config.yaml
encoder_arch: "vit"
encoder_layers: 12
encoder_positions: "rope"
decoder_block: "basic"
eps: 1e-08
epochs: 5.2
Rows from block 4 of the encoder, named by matrix and row number. Rows with one number belong to one attention dimension. Each number is 500 + 50 x the weight over its row's rms, rounded and kept within 0 to 999. All counts start at 0. Numbers have three digits each.
# v: attention value (encoder.blocks.4.attn.v.weight, 256x256), inputs 208-255
# proj: attention output (encoder.blocks.4.attn.proj.weight, 256x256, transposed), outputs 208-255
v.0:547527450499560563623426503593496457472502540576532520524498529505545461415537520516477443533568474469410560542485564464485470478416499507469555
v.1:484469519473471511544511506468596522444517444580498583385537542521529530463475493541360517588520460405459570465531587397484519462476512511420466
v.2:502485605501480551430470471312482568454444530592533558548471474482518503504545409546505498488485514528506561495560528488489440478437530532436474
v.3:468487550482478480397624498484490493539522468470488453558537457428485485564471464489498576511452486494539537458541431506524491521590525498459501
v.4:570536432487590542516417578589567496523500549588566543438415554528558406433544471558520442554490439562416418491460559507441501440421458484529453
v.5:536505425488560538580410491571532498489504579575548531454387562574571492413544506482486438528538510480453495554497526455459529435402520525545528
v.6:547511399502546575595393463595535454497497559569526553452429557538589456400510515508475474509545492512420474553432478441429494457410475497539516
v.7:589449530533539585507523407490508456462434523591460609568523553502566549404512468538504550517507391532521366479531566525487520436562448516482485
v.8:585515434483604523598408493543500463496509589594577519457454544573558459412528533495493445540528504524461492555449524463440526442419502517549518
v.9:500488492490549530542491475476488563454508493568544511475424531483585451570454501486543406483510534451454535605420503508481502436372571465501488
v.10:490524546461531392485459533476477494474557446428538441506531419438435387601433576459553570441447466486559548539640426517553494514540475508455458
v.11:566513401506570506610401499509526471484484523601527542461422583572559492421516505458449409550538454519444542537413469502437456489462526485509550
v.12:428476471598514519437591516488437502536476401462518522505528438520617481619504371536476562493508480544599514540544563575525489502410487525483416
v.13:376457469405527545504460436557511516469470607526552496419536594487524459477453472487613472524450484493566495501455443467443472457497501484489631
v.14:448535497449561572527560454395550543495457530573460505534496496529527565540437543564494552588452512526528554538561606501438544499376518488450415
v.15:523436561538403531456511515502528503388508430582549488539553471573438473487565421525530506504373476485599495464506554498517510553563454550502491
v.16:497471495501535449589540397511458483508543526536510483486581460514471467507580366474504613434486454499501457432498415488538484468589396503430536
v.17:454496434512504462502512402492465493550492512503562514520450459483543460592580448546474494543441503440486516526485459550488523509446478415470481
v.18:418483520531440463412575531453483524479508427449446472517533465420457509581482500519519533465454505525543538490513522575505486546556496490466445
v.19:463470546403461515506492410479457481541491416464572467488424554577448453532543550458467527466506496474497487525467624455532496481499509552465580
v.20:457522395529523549535492489466479485407454513524454615462478537522600496623493512437389510518490466527483437465471593442507507472458500522494546
v.21:588522499490492611471414525615434486413448601495466518464556470456425502543453555441524456448540612493477556501545516541497476452592455517486406
v.22:523460492581479480450537493439506443514507463526494515529535458405450498611479512498518563564492555620581379506526521511529518562592537485546468
v.23:493494408488604510579470512532478461491473548474572496438456575574474471437493443516560450571530499449456430546477420482514448434353517504533508
v.24:465446565521536496530449554583450530500496558538496391540495472423497527476481429534515501491539579554487457546465526488498508425389473429490433
v.25:564512417494573552595384505584510478519505579602530513460443561583577458413524545490482436514531495501425467560477556470433507442383497517539540
v.26:518508459478567566464487470550502519521523465504568458465490568531436570506433477474596439446502511480480486521406372422493517452513551527474563
v.27:611545438486570559571432509479554501521503542617557531472430581555567480386434505483490499553528490505464475527456463439416517489449499510540485
v.28:556505432462504512502455452577466515579583531469477595540513531456565481508459464525485553446500487441500545516469449501475389569525540596502454
v.29:407481504489446541540459457528567557525372481507536505521534519601524487454537525570590474539515548416517500527407634435464514540463537482452442
v.30:501560453468484550556476473495489491540505410615592421541474481484555488487562509480446564527497380451458509422482496538625443556519484516442419
v.31:449482615516479506518467511626495537493524565441467548505432537571522448497510464496452443513456486522410509596399436452447438535495504539452511
v.32:393505512580503499463513498413518518507518509561442523425516495518496501554511513499499427550487544455528549491470665517540509567363471496550488
v.33:364513516570537505461511524432520534492505507550448514436518491490516498537496512504502413525445540446551534491460655504527507542344511514536499
v.34:498573526603506438491515553453539525453487503546402507512586529437498497569500520477549505526527442434525480461527578522502530518490536490509528
v.35:460463603593443467445570587462519568447514432386466443489592465485434547627517508501551485432454455440534496462585552538569497572496452447430488
v.36:582489464401484489530496493571505495481498489447541474572472517495500498450492493503495586454523482555462444504520380491479485432657520505446499
v.37:415533487551495478456495489459476500540508552582483506426515547501547491578536491526567421532517518452502541526495610530525509549352481505535479
v.38:433516528573489508478513502436517514531503512549442523419502488505484514554510508486509417545474539425533551506470643480516525556385470487550500
v.39:553491486444513483486492498548492486455481477430529475600529511487501494455493501515497555440517463574498459498540373531492471460619522509431507
v.40:633497467413473504519493497581499502484474482428533475542479504498511513462493509493490596449492475545453439494508367503468496459678493513457509
v.41:455513480551494522512468476483493495540518548589487539367430489539538482516515505476490432588495536461505539537424599465468520530369499498578508
v.42:524472593492448462431607581482506504468494435351491448577583476453454505553520468560548542442527431444571443529604454531455497543555486471455478
v.43:627492483418505541515504429568488467468464509484515445555496516508514468416512479501519569515508476582456427517500356499446498427605549486475503
v.44:567493453446485506511477495571503492491524501471517472538511521497496478424489484502453539473508507565457508483515346495469484456601501507490512
v.45:374505519581516505473504507408497521516504529559462540447506482510520495523509499502497444562491525460535572502501637517534501562356476493547502
v.46:394497576561465487454516533441509533501499504509448481429544454487456544653527503489521463510491492466531529493510611504515511542388477467518491
v.47:570498445392518540573467458587481478513488522531544580507463525556547485392499501533461538514532467568448425527492385474488519424601546510489504
v.48:408511527570509507472491490417501508525505530575463525404481468513521505561528513489501442545478555458519558497463668496534501545358496500553489
v.49:420526519576504540427474498434491530527475488524491478489512485576542520499569528491565462511485503440556586474480575540583454504282490471576504
v.50:443518500587522523494516515452467493538504528547469545431482492521501483520506526487501446567515543456513547505470647475518506523311503493573493
v.51:350501502576520497469501502412496514538526524549479534407502498512508495520514505477529417533475533444516555490469622480518498574355502494550501
v.52:544446497509563533496537521397558575491482462421529430503537477498479517587467536473550517474531546497383551475495569561592459546463494470495550
v.53:419507481558514518499480503445499499545515540577476539426475503534525490533508503476510433554494554466521536521442664483490513529386491495573500
v.54:589488482423514509540509498548493489470492478433553470594500528486497497470493494510488581450509460554474450486524354510483487440661511513438502
v.55:586487420433460549555461462516511443522479481436588491615513514505495481458482453527441595423521539526529451546544389492487460428558561467480444
v.56:379474479490508487569524505405492531547507504510518555428462508512479493532505508465490502540490486456539512493471635454550500527393552508543490
v.57:375507528584530500438515488401509481506514533532452549447544487510544509532483479526515437514481559456547544506502657495555469555347503478520493
v.58:433520477550499514527474495476506488545517561586476536375455495526526481519516510485508424586506548453505542526425653461483512529388486498590502
v.59:386504534555524504460500529417501531512504529556448535447566496492514528554519509495505425542491524443535558500487638509527511566334488483535503
v.60:615515487395468513525491474599504475485475468428554461560466507497489494463483503502500592450519451545473435497520386464470488447664522487445506
v.61:392511532558493494457525506454516523516500528537454518456525474499485525583486503486502448541465542432520545470468658531529496538369496492555477
v.62:579495475428524485526487464540495457507437484440568456568459528500480469412481490507466552484495477564473445509467398459494494409622539480460513
v.63:598485474418516494552518496551496492481481472458531494589471496525481479452502489499489565464511500554464469545488324491454481457670531490477510
v.64:615428498468392459515507508574499492440495493403535467542499488484468512521498498508505572469493489520499473518513460521450480504600522535506491
v.65:549446506452395488568520519652516493455568481436524535519444502525452489546457493531448504457524510452498491537529443463521453428712445531484518
v.66:411543482575578489481486503414438515570491488573463543480522528518562418457490487483524516498487534476560522519473528535548520531416486469480522
v.67:598448478451466536453555531609522478480552436488516510489484495498456567459481519536505569450472524473459496518499396509528522497699498480492508
v.68:587432595514420467542484531523473530484523441482503530569469483471450513493467450516518534482433491523434463463503390535445467465571477531489479
v.69:401509502560598510467495462327452492529479518520489482513528519538546475481547521480529462557483507516525506511492575509478514533284507530540508
v.70:418485571584479484443529545403406502497525424554514584579554559553460510484544459477528553600451518484537478573478515527476506553394499477573572
v.71:510436569470520444464542572488528458463509504521508394500509444455510515565546475490531491575429444461550477438459479504488498605548550521549498
v.72:500523533506513427471450478397497477489498600462526539569575507527492498384528439440511504599466520514526436464402531571488529571417582560586510
v.73:574504453480521525560558466560487436563530466510489460570412498498496504452528430531465501543408510546456497562428390432470493461621508520502533
v.74:535474535470434463458566549549536507457520440458486491554539474446440556513476475561509566414486485495522490477530387515550488502683498476427492
v.75:604472489440409463497504539635554503456518454481498506560482484463446545528472498520472562445522496512483491476515393507531488481697481470445500
v.76:535468528475451469447579521531512517455538415460487480585540484430451533512463478560502582421477466499529485453540378518555475513671491478420487
v.77:609490523434414496482502555641557524464516467463497499483482488471465522533475498549521556430527486505462522498541419477501492457699476459452495
v.78:430527534558597505451410501446512513506473571490466440463529517520533479525518500468489427531525500540481492521531649518461519516307473477499523
v.79:454530468526545531536419488478496487551460565552518521428461528557543463504537531454490414573527519487470506537476611483457532490310507509566518
v.80:420461502567594513436430521408510519533493567519474392455540520518558488566512519512524367444524478530467536538546663545463526487346476428413558
v.81:377540489520578488493505462360480484542493497562479473506503496498552497471513481458491496560485522482566480521476550519521481576312527508583513
v.82:560517491473430510551517544591587503441504524436488446511488503511454544566486491495514463476535531564503465517498493467559490483640513479465478
v.83:531447522450442506464523536514524548450550517388512490500550490466445586492519514493504558483460445489507445488577462518446417531660504484519470
v.84:477499561540497508445430550535585504480459578427451400485504503488500512551525519512531427461515499509475506476594590516485521448410505425425537
v.85:546467521493443475463566555565545500445527439449482474558531493458444547530466478541513558396480480496524493462532402509559493481694495466422507
v.86:363496515615590519431438483427512549462550482449472507492566561558472470575579478532564439478544504536518496515480563485481547524328403516521503
v.87:395507546561608457473426533453517541484480513489425451499522497496475468572520495472521393481518492536551485516546643488493534509349469493465502
v.88:468544444470545516511600443419507450555497469560535559513484511519543468473443536494539447505538553498505517547450491442466564471498459467430503
v.89:612489451452425490510561503581485451523499472505504593496429496493472475433460488490497595497482509508479488518432354455476502475696530514515473
v.90:529445503475387508490467567599642502469544470428485495494528518457475506569453455505492525436533470475511523503519443530505493431611449506412555
v.91:443522536519549538495414497420482493524485563521464461440484511523511461531527508457511399522504512507505508527503613496474516509301508448517490
v.92:486540461520580543531433465436468503542491567540509526426475513562572457464512518477472438588520520496489510544441600477444515475308538534586494
v.93:544524503496513463484494465507523424522576505510477575542474518407454470545505459533468588449444446558527530523491462495474470491507552425586503
v.94:585459496465453453531564560571534506462508455461523524541500516478462518458484491492508570442485493520478481503520362470527486442695504533498481
v.95:438524476523554531546445436431444484562476571545504523444482502555561451476528500481476432583501512527493495510466576498458518500333530524584496
v.96:459461570544499444457558562369523522477502421398453417576607473416420522548530473502532477431465490478555467446586513577544455554501474491431463
v.97:502571490407455520574415489589470458575426458548508619482453527560522475409469482485480561604526511535432543515436533424477497430592498521544526
v.98:508567421434477537507418440563500513556466520497506512484436482543495499456445497429477498575578499509459517562401490473432521460562552486595477
v.99:478541591548510438458553583396544597421540448461443411533510462452517504538531462446557585495437454505584520400507478507496451505372515462476512
v.100:556441554540516499565567517408516511407568466474487574510538447436507473459531539493517513391470525512478474487598508505585482498499478507397567
v.101:460493514520524570505425448543480420545469466529469499476532525480444532449433543533451517632590477512534595495526462491462517438504587491571499
v.102:486616542456499563501532457581480476491508502495559419473438551528432488541481506489540452538466556529451484496552439492534496494540461535521466
v.103:476461582541455456442589565445534528460509424433465461568596472434435543539483474527535517423452477472563493435590461533573461538539483470432461
v.104:520562451463502522569454426536463474526501561575539555404391537572486438442526521467476495592537481502428506598437562429413558454460520510572524
v.105:481599448471493496541382463553478466542484510582470543436427508573500474504498494466513547550540533498450567593430523477478482419541562521557500
v.106:518529472429500552487494518656421450484516507498501667404441511517503408461451542516446530538523500513429504538366521449483537467577495535531526
v.107:558507379457494571490406469638498491542442516530513551400435518519515473414499552462488486554514459532477543517354506471485491416521519476556544
v.108:544517545450503528529552448479557532570412540569465520438565492470518484461539501523546553458485398482583437507451509483532405511476403480485437
v.109:489546511525557494503492548572466475450533484512516412535593494369502432591591410514514539466517490503532537487481503516526535452427469574486437
v.110:501536485449472546538452489581541527452563596563555524588523514488455513440584525581565503513451500428541597553507498478462571482583444510494579
v.111:467397524493475435443644596495507484444588434471532482544540540495438517520433504492536541458414521470539509437589437492569512545593468505453429
v.112:490522535503556520525585468404476436548500487534518573424537460504512523522411440506387463586485469503457418460591521437574445536424531556493446
v.113:531504488473528503458411528467554534543541521560529475534462493541499472507479509525614470518494481547462442588625526559456507548531493517499392
v.114:513512484409433447401412558537492427591452508527484555519501518455471507422469500601484490505493404537517456562443511506608475432548505561515436
v.115:486465520564489449456554583362508534553556429415492394612591474498491533546520512478511507402420489470597513429593476544553497557464488452372474
v.116:594477459513521484499551514476470481480480492504572563499437523502446398486529463466556500539439485515444479445545520574483483489384542529463535
v.117:510533551529540412464516500436504514454425508489520522516572448524499439507512483461488484548480455503552533445445482458449560520532446567542574
v.118:489492457443491524495475451510453463612448498402570474510473456554500450460396453552476454565564436521509489455505440437562509524520475466514492
v.119:475456475537409515502478419410533565508558483415488377662563471482437562513505445494526470575483564435565528507513515528433530499457550422403531
v.120:555504491529491423447597538428471609430537555473449427592526497483519559577460484526578520422493514480498494478560559461472504568437536486453482
v.121:494433554569616514439508536450513482469477502422409427575549484492524467524478496442468482366458464576452524420545525511581527471438498474422474
v.122:502473510570506472457539534400503544505534466454479443577617536415452504586482491444511471438477538501515510460558493562520476470496458478381451
v.123:535469510550487395439584469403537502478497451476519442560579496493498512559501421510552507423497499516538494486493501577517503555455474522433487
proj.0:494495509493516491527504474553507515497479494526530528487461541537531495653511507493509538573520508521485539524544485500488502505561506510535513
proj.1:508529506494547527513498495543527491492480491500476494449503550553530465638505482477481497558508490534486562498547498485476504486529506499527505
proj.2:536456513571481527483511548473464494455483519468460474429521442560471512416456525492551458497492519502489445480524490442546573496554563487479506
proj.3:517496492507481503454489510442473492495528496461472498508547469468474504372492491522506462440482508478503471464453511512513503492445495491465488
proj.4:477507509480511501519498474539528516517481500534525506467451554526528486663505503495509562562513492520483524517553488502481496498559501526551522
proj.5:478506503485503502527502481552522509505477498526531502485459544535525483635511504490509550563523490523495538528542486493497499515560501519531512
proj.6:478508511496509498524520482542520508510479503516516502475454529522526495650509510494492538571525499525490550513543482512495499509562500510549516
proj.7:465594495533434590525501442510466461487491462527466480486512550485429585543462553528485385493448533523524515490557511518580570414467510578528478
proj.8:479515514483507508539511483548520500515480496522517507471474527529521494649506506483502536574518492514497540518541486506481497516556496521521510
proj.9:483510504497521505535500498540539497508472492536525504491459530545539508647514518479495541563536498520488521521551478492488504508570485524527501
proj.10:514487516488503513453478500448495498479529494481469501513570464448461506342498489498479468417476493473492449462465517504520494486446488490468474
proj.11:481510506487510496526508487541514504515475492517525514478457541535519498620505499488505555563516494535505535523551479502478513508546498517540524
proj.12:508477480487471494448503526487454518517508492454469462522573438476474510354470496511499441452482505477526468476469516511506493487453503476469476
proj.13:491485503488513496535490487519529504511484488528523531489446540529524496638513515499505550562530483520495505523555489483477488491532529492522528
proj.14:517551503471547511511489494552528494524453534524545484499462550516506439593475506473494526589541517494521527570538444505466529482541502530506502
proj.15:495500514517496503465510509474470495475516488492465491504548465454468498338499503511505456455464501501500504464452505491486495502450489497466493
proj.16:506480500528465499444481493459467516486530493466456507510529441462494493342475502532519428414495500477534479487467549494535484510453508494508500
proj.17:504522494460519492531493527531536501505464538532546542481459562516503515633476501475530560565533489515484500526562470495498529515587512513532532
proj.18:512504490503488484470491516453478509490543494474476493523531458470477515359501478504497456440478497474508453478446517501521509491435506481477492
proj.19:518490550432481560479470446461540610414442376525451447441480561499526523575406406464484556449520465498586464408463433469515457577518420490453476
proj.20:498527496477523516552499494558529517500484517504543491501458521540505492612503494490512534586494501548483521520510471500485481515539490491509507
proj.21:518485505528557471519400544522492503539471433427390451490504482428518418478542459598500453492489435525506545554569540495446507526570514460540426
proj.22:501483496513490486469505520448458492473522509466470482523544449474470528336494505519498448440482514488494456482453516512515499497420492488474491
proj.23:490524509473515509541506500547530503500484501520520511481452554543533480636517501481507544553527487517488535528541482491491491504558507514515511
proj.24:496489557473547559545509500525557519531505515582543505466489592566560504644494517522564540578523482469499501527538498485471526538520498581580493
proj.25:468499497488504506523504478540525498506480496531516516484460540532512493660502499495498544555518501520491531528543489508491507509555503514527504
proj.26:456509504489516540522499506550529505525487502528516513517464532522539472632524521502498536553491493526493515524538477480496494513553485521518491
proj.27:476515502493510508519502477538515493506482493520528512484466533518522495680508505496501542561521516514507530505537480507486484511552502513536510
proj.28:498498499534471487476511519459483484490499509486478508514510473455462497338472492514519508456460504477491460490477542548533507508471518449506479
proj.29:519457521489505544458523593482483516565479557497501452502492424455455522386539545518463459479481448441505438485390577527469509481453459465525496
proj.30:471473471501486534529534543477497552514502544553548535483461508530527484558485593438409505584430533517549516423606512478494530535587478513521479
proj.31:486534496483517489531496476536535511499475478510520514489444555531535498648522506494499535565533479511507512531541484487488508495542498522524502
proj.32:486506499575482471474490517442527531507489524529409516411512508515509520489507472519500436572496549434509548508505620535572522523345464494564497
proj.33:472464502541461486456488523455507534503533504518447530418535475485492529438507467521519440490465535447513526501475564510572514485347480502525499
proj.34:518467466513438499447482517398502492485524473453478492472565422469430498394506508500496470402508496489469499476490520486510513509436502470476492
proj.35:500491511513480499464491491460464494489517493464481497517549437478461512356498494518488459446483517478499472472468523506511505494445506491470495
proj.36:546489509410531514547509476558467472495482485468577464580492502504510470553490510480492563442545437562494407496530395470429492473666548508435518
proj.37:496504492522493481506486496527536519507486510524472543459451557530520513626514489511498491581508514489504544524537533494513491500507469507533507
proj.38:502527476562441492463495527447538518506500505546403562408492510502501537409511489541497437559483541429496582511456599517550515523355463484583479
proj.39:494490540467563503505501455498441497494492501436560454610541441500471447499479510465484495401487470530514413457534443482441475495549537501416512
proj.40:547478478413516505521500504521449490491520514481549471592496467466503476423494523497490538413528452536483401527495407469457500481611564493416493
proj.41:501520491501494502538515505552552512523487499540514520456456562528529508613526505505518536576534503506487557536519500494507506512539498509548501
proj.42:504500501509489488466508506450461501482527493449474487520549440478466510385481496498484459450483510474511465462464508508503504494454500496472488
proj.43:496513500471515508561506492576531499494478504523559493519452531533539508617483509484508553533549480551494503512534466494494491497579501508512506
proj.44:499505472428504521555518472561443465513495501499594498577394504475471478572487526487506578476511504602505488495478447499466461491664490504451484
proj.45:452503499547507497467491481489544514514502515537454525416493535537529515557511484512513480599475545456498618510506586512545522521371473467578513
proj.46:504494497527463494461503516420487506508509514480467511493552449469467529354495491518491452463482524478501490483463514516549506497416491491503478
proj.47:501510500486512491545514502549530513503478518514527504499435544521539484618510505494505560549513472537494509535539483494491498492568493508521515
proj.48:484521495547489509515507500494564517525488509537465541434471543530511537607519478510524488617497515466498590525512550516545532508466474490565493
proj.49:498543468541508461512457470490532491478498563506452537417522521512517562538496476552507532553495561450549546456505545482560576489363493479572510
proj.50:478517509525509502528503489527536508494486493518509513476464555528529503624515511502513519577517512503489545518533521500510497507542490514555502
proj.51:484515489536509498538487491518521519500471506539490505435483537550527500641506508506512523584505515498492554534518531500515499509513481497561498
proj.52:502484519520500487459484500443455503523508509487446492515558459471457512371485516493482462467486503482479478461468485497505502518444489485497490
proj.53:502502491530504489514505500527539507512487506540490518442456553526534505618517489503517518581506511504488569535519518507529501517534485500554507
proj.54:520490521423546502525495476536450477494494496448563429595505454482499457506491509471493548392506438579503399486522420480429497473640534508411503
proj.55:537485498519515503501455423605521546495491539506541495499398504478513528644447498467505548520493452507490453515510492439442508576606494511510432
proj.56:500515499509514513499492490510545507507489501498507526483473565528508518624507526498518526575506497514513525543511485498496496517538475507552505
proj.57:466481487549499503484506503471530552511482514541474487422501537535503523570503482504505474569492544446489596515540538516529524531418477487589535
proj.58:505508485499486500529509500551547503514496512539500519453449565528538514611530508506509530579532503502484562528523495485525505511519494502571495
proj.59:478495485566457492443494513424492517516542494503406538425557476491489525417500492522509426489456540437512560497476574510539497512362479470514488
proj.60:566490509411523501530498486571472471493495499484578478607486488489492461494498504482508558435527459561482407496508390463457502478681527526468492
proj.61:490507520541462484447487516428468508505517502495452529457545437473473524364487480514503424493487546442501515477462545510542511514404494489506480
proj.62:524504498464525513535503505545532481507483511535551517542454525526524492624489511503503544514532465543504482517537460489487490515603507542504512
proj.63:511519485443523508561509489568512478500492488497572484541464487510495472598504515510486582520544438561487466499546438462463492506635544512471529
proj.64:525489515461470504483511493468462490488518503456506487536529436464466499349482490509490477442494501504505434476475496490499489489462520501454484
proj.65:535473461490521446530572522532441460514502470474571537543548394451493499419430454506518541447564444527466424495495447518499484499526535501460505
proj.66:465526481548535496514479475513547528507468505538442494470501540528530510656512491510525487540499505464503559530527571529526504477441494512534491
proj.67:485477513487495496491513525483469473491539490460492478541529454447477496361492481508486472423476509489505436461464493503512481500475508474460493
proj.68:514475487515495481448504509457457511481538500450503484515517442483470504332485483525484469438491501519518452472453490529504515495475522489470477
proj.69:501507496531518504509492477510522520508469500548476523469472543547526511639529516505506528563501505503488543529534507511498504512510482509555499
proj.70:454488522506470519502519519438514534480489505516470474525501525487461563417491505546483439454481452480553505522488534477516538499370533488443436
proj.71:496503518533476486464513514457464478489516491470480483506549457469455500394483485511477436445456510479502465458470496504509519492455507506487461
proj.72:540531434463523427452465499548412476441498543373473509472496591543523584680482460476550606504505585553431513549555493536532492500481516554496542
proj.73:514483532468528479526528454511430439505537501473526557511547457425480553397474490519517574424481431467489431528487451554528471541501550459427503
proj.74:488480513507495498472512504462466488487520506479489478533552458468459489392475506495489469427476508495514447461473505506498502495472502485447502
proj.75:498495518471489496484501520491476481474532496457513482527542456442474489381485493494503481434483508495490455473482488486472494491479514485457484
proj.76:483483518515507501462503496455469492493510501465491476546565451466472480409473502490497447420461507492521457464477508505488493501469503494436503
proj.77:528499503485480502488503513499473479485537497469525478545527438462476495383502494518492481413499488496497444469482485482476499490483512483445493
proj.78:505515492504509509519489491557546536516481509533507513463465556561544508626530513505518530572527502519480554537546525501486518492542478501533520
proj.79:531526473484487502529502510564542509501491498546503527445440562525526528596525496515511552569532504495492553545510491470533518502547503490551491
proj.80:487524514506494515522492522545546523512489524528494500471458566537519492624487516499506513566536509514497536545531488497504509509531482495536514
proj.81:472512515546531500501513479495543538485483510533473555437507528548515538578537505505504517579484504490504556507560530527498514499474463499556506
proj.82:558516493458468519467457505522501490494515522466569467568541484446452512435456499493492476420506526535500432478470475495489503469546528515483512
proj.83:493479495502481484495492513459460487504507497449496473539556457493471504344497518506481455425485504486491453490471495501497491515502513495472467
proj.84:519518510498496522532510559580549495498501493520493483475452523525507488660505502487484533545511480528493512544531515474483509462557506500528504
proj.85:483477509501491502474498510454472491485521500465485481535541450448467490396479495500494455425471512483510452466468501496497494499466492483438490
proj.86:483498505531476523459481582515584469480473528563438478456428533571493509620556489528580433552480510485466563532583556487510462519490425499540534
proj.87:465462462540488528493435516540576500496474492574493503435445551554564513619475513524521516544512511473476574511536543510491485503487497446547498
proj.88:490521507537510506532520457515564517519508514540517499477479564492544521630524513542521496525522518507551548518539513489530441522489494515521528
proj.89:484479516494480475479537497446453464494504487467475497520535455451480511388494476515497482443502503499529448468445493520499505507475520487460478
proj.90:498496515480484499495490517481493497479517510469506494525518448442486487375469496514517461426472510497506480473459496480492515493481484491477482
proj.91:493519481515503514528500498536550506509476505532505513474472552530540483634522503510515529573518513501495562540540500500502516509527488504532515
proj.92:499514502498498514538489491542527523510483495536513506486453557530532493625531512488508543571515485517488537523533502502497501512537493513550506
proj.93:470474534498508504489530417475496504497460441499573493575483500523476470426462537500505555425480431482525460513458541565546543438505495533503486
proj.94:507488527486480509453514482462453462479506505469507491548539422469470492338493489519489481431490513497523449468445491494508491495468516498461494
proj.95:506517491504502512530496494529525506508475498539509509491462550543532505629521503495512531574519495517500547538535501501495497509540499518537510
proj.96:505490492505474494454498512445471499485516485480469489510537444464453504364476497502488468447469511468508477478458502511512493493453502483478489
proj.97:496517494492525513545509498547516513504484508537529506484449542537530489623519513488513535565516500527492522534531487494484506494553504514526516
proj.98:488502495492529513538521490556530502508484497527528505491447551534528492639526511495504554558530490522489525533539487494482501481547509518521501
proj.99:519489508504484482457513508448466486498520474451480488503549450458460509352485491511494453464476505470504500486483514511509507501456510484478492
proj.100:519471525517484496466520515458488513493520502494474502519538430464474513361490479508495478449466522489510494469481525508540492505429509478503495
proj.101:494534500477512504552493500537544507510482512525526521490438558541536488606514515483494544568529475543490533539540493484474517487545505524537519
proj.102:486519505503522509539519504530541518511490507535511506471473527540537484644519492462520530566517501518482507512540484483490508473553496522533516
proj.103:510489508514481498457490502447470499494515491465463492509545437456462504375478490505493470445468513477507467472469506505521493492451500490466492
proj.104:484520494491528512549509495546529508510477506531530507490456560531545497632516504489510532563527487533494532532533493489485503499542497511534511
proj.105:487515498493524501537505488549531509515483503535534505493469550538537485632509499499502532558521493522485523525544499508485509506557494498521507
proj.106:500495503503515496542509488520530525496480501523532502486452552536544503631499534496510535562524486525497518534543493500493502498548492514526517
proj.107:488523499485543513531511511541520492506486506536526498491455548524533487629504503510511538566531506526500525534535485490511495511569489520517516
proj.108:483500512533457505460493530455495490503507476490473484498534434473469486445469528518455459428486523463507456467454512530512508477463487500459483
proj.109:508488499508513552462495439457450483474550484461441471498561448485515516392507502516506457440453511505486477446473504493512504513450490445467473
proj.110:496494499442504522511557498438485490546478467481528505518455518483498547490453512440463550548541579475468524595469497478512474549526451505618580
proj.111:492493520517484495466500494435468494492526488467461472524544450452467525366488481522501476430460508478499475478451502528517489492453517477465500
proj.112:490482511508517499472505506458486493477521505490456485520529455489445504368487504524491459425458506467520448488476511507531496518447487510483498
proj.113:427443525470538462549468400489452519508455572482471453471553573498514537571439541521513510555450492506528510542499477463524483506442443463599599
proj.114:485484534510483496587492491579550494493512467536548479530405564511524532601539504505497529519518508558441427513566468523479525556529558495576464
proj.115:512474491505471486467504504451463484493517499461477490507546439457454513361489496518497473426483505479508483479458513514511507500452509492469491
proj.116:534486522557471507432560446457445427501504454495512473537526400450501544415468463496483438441470525527497490495438472537557491498467439482492472
proj.117:519449498514478481450500505472496520474533490436475500538550452508468536417488503511474457428509532500504471446461544488551495498453482493443492
proj.118:495522479494540518538500500519539512521474507532528520485457566513525490631502512456529560555502483516490514523558461477498476509546504523522544
proj.119:509497495514505491460500517449462488493534507473486511510557460470461513391472511510493457427470514482511472447469497507515490493430506486466488
proj.120:506492498516479489466500505454467491484524489468463497516547454481460512365489481514491456446462507474511487461478510511514489490467494474465486
proj.121:516489491509465482460508516454463481479522502468477495512549449453454517361494503505501449436482498461511472467463489509509493497456494487467498
proj.122:511489503513481499454511509455465492487519503466475501500534450475455515374478487517502454445491510470509472481466511504506496500461507481461488
proj.123:507512500515472493457489511448468487479510507485473490518546448462467513376479491508505465439472518467506473474459509512524494490455515472464484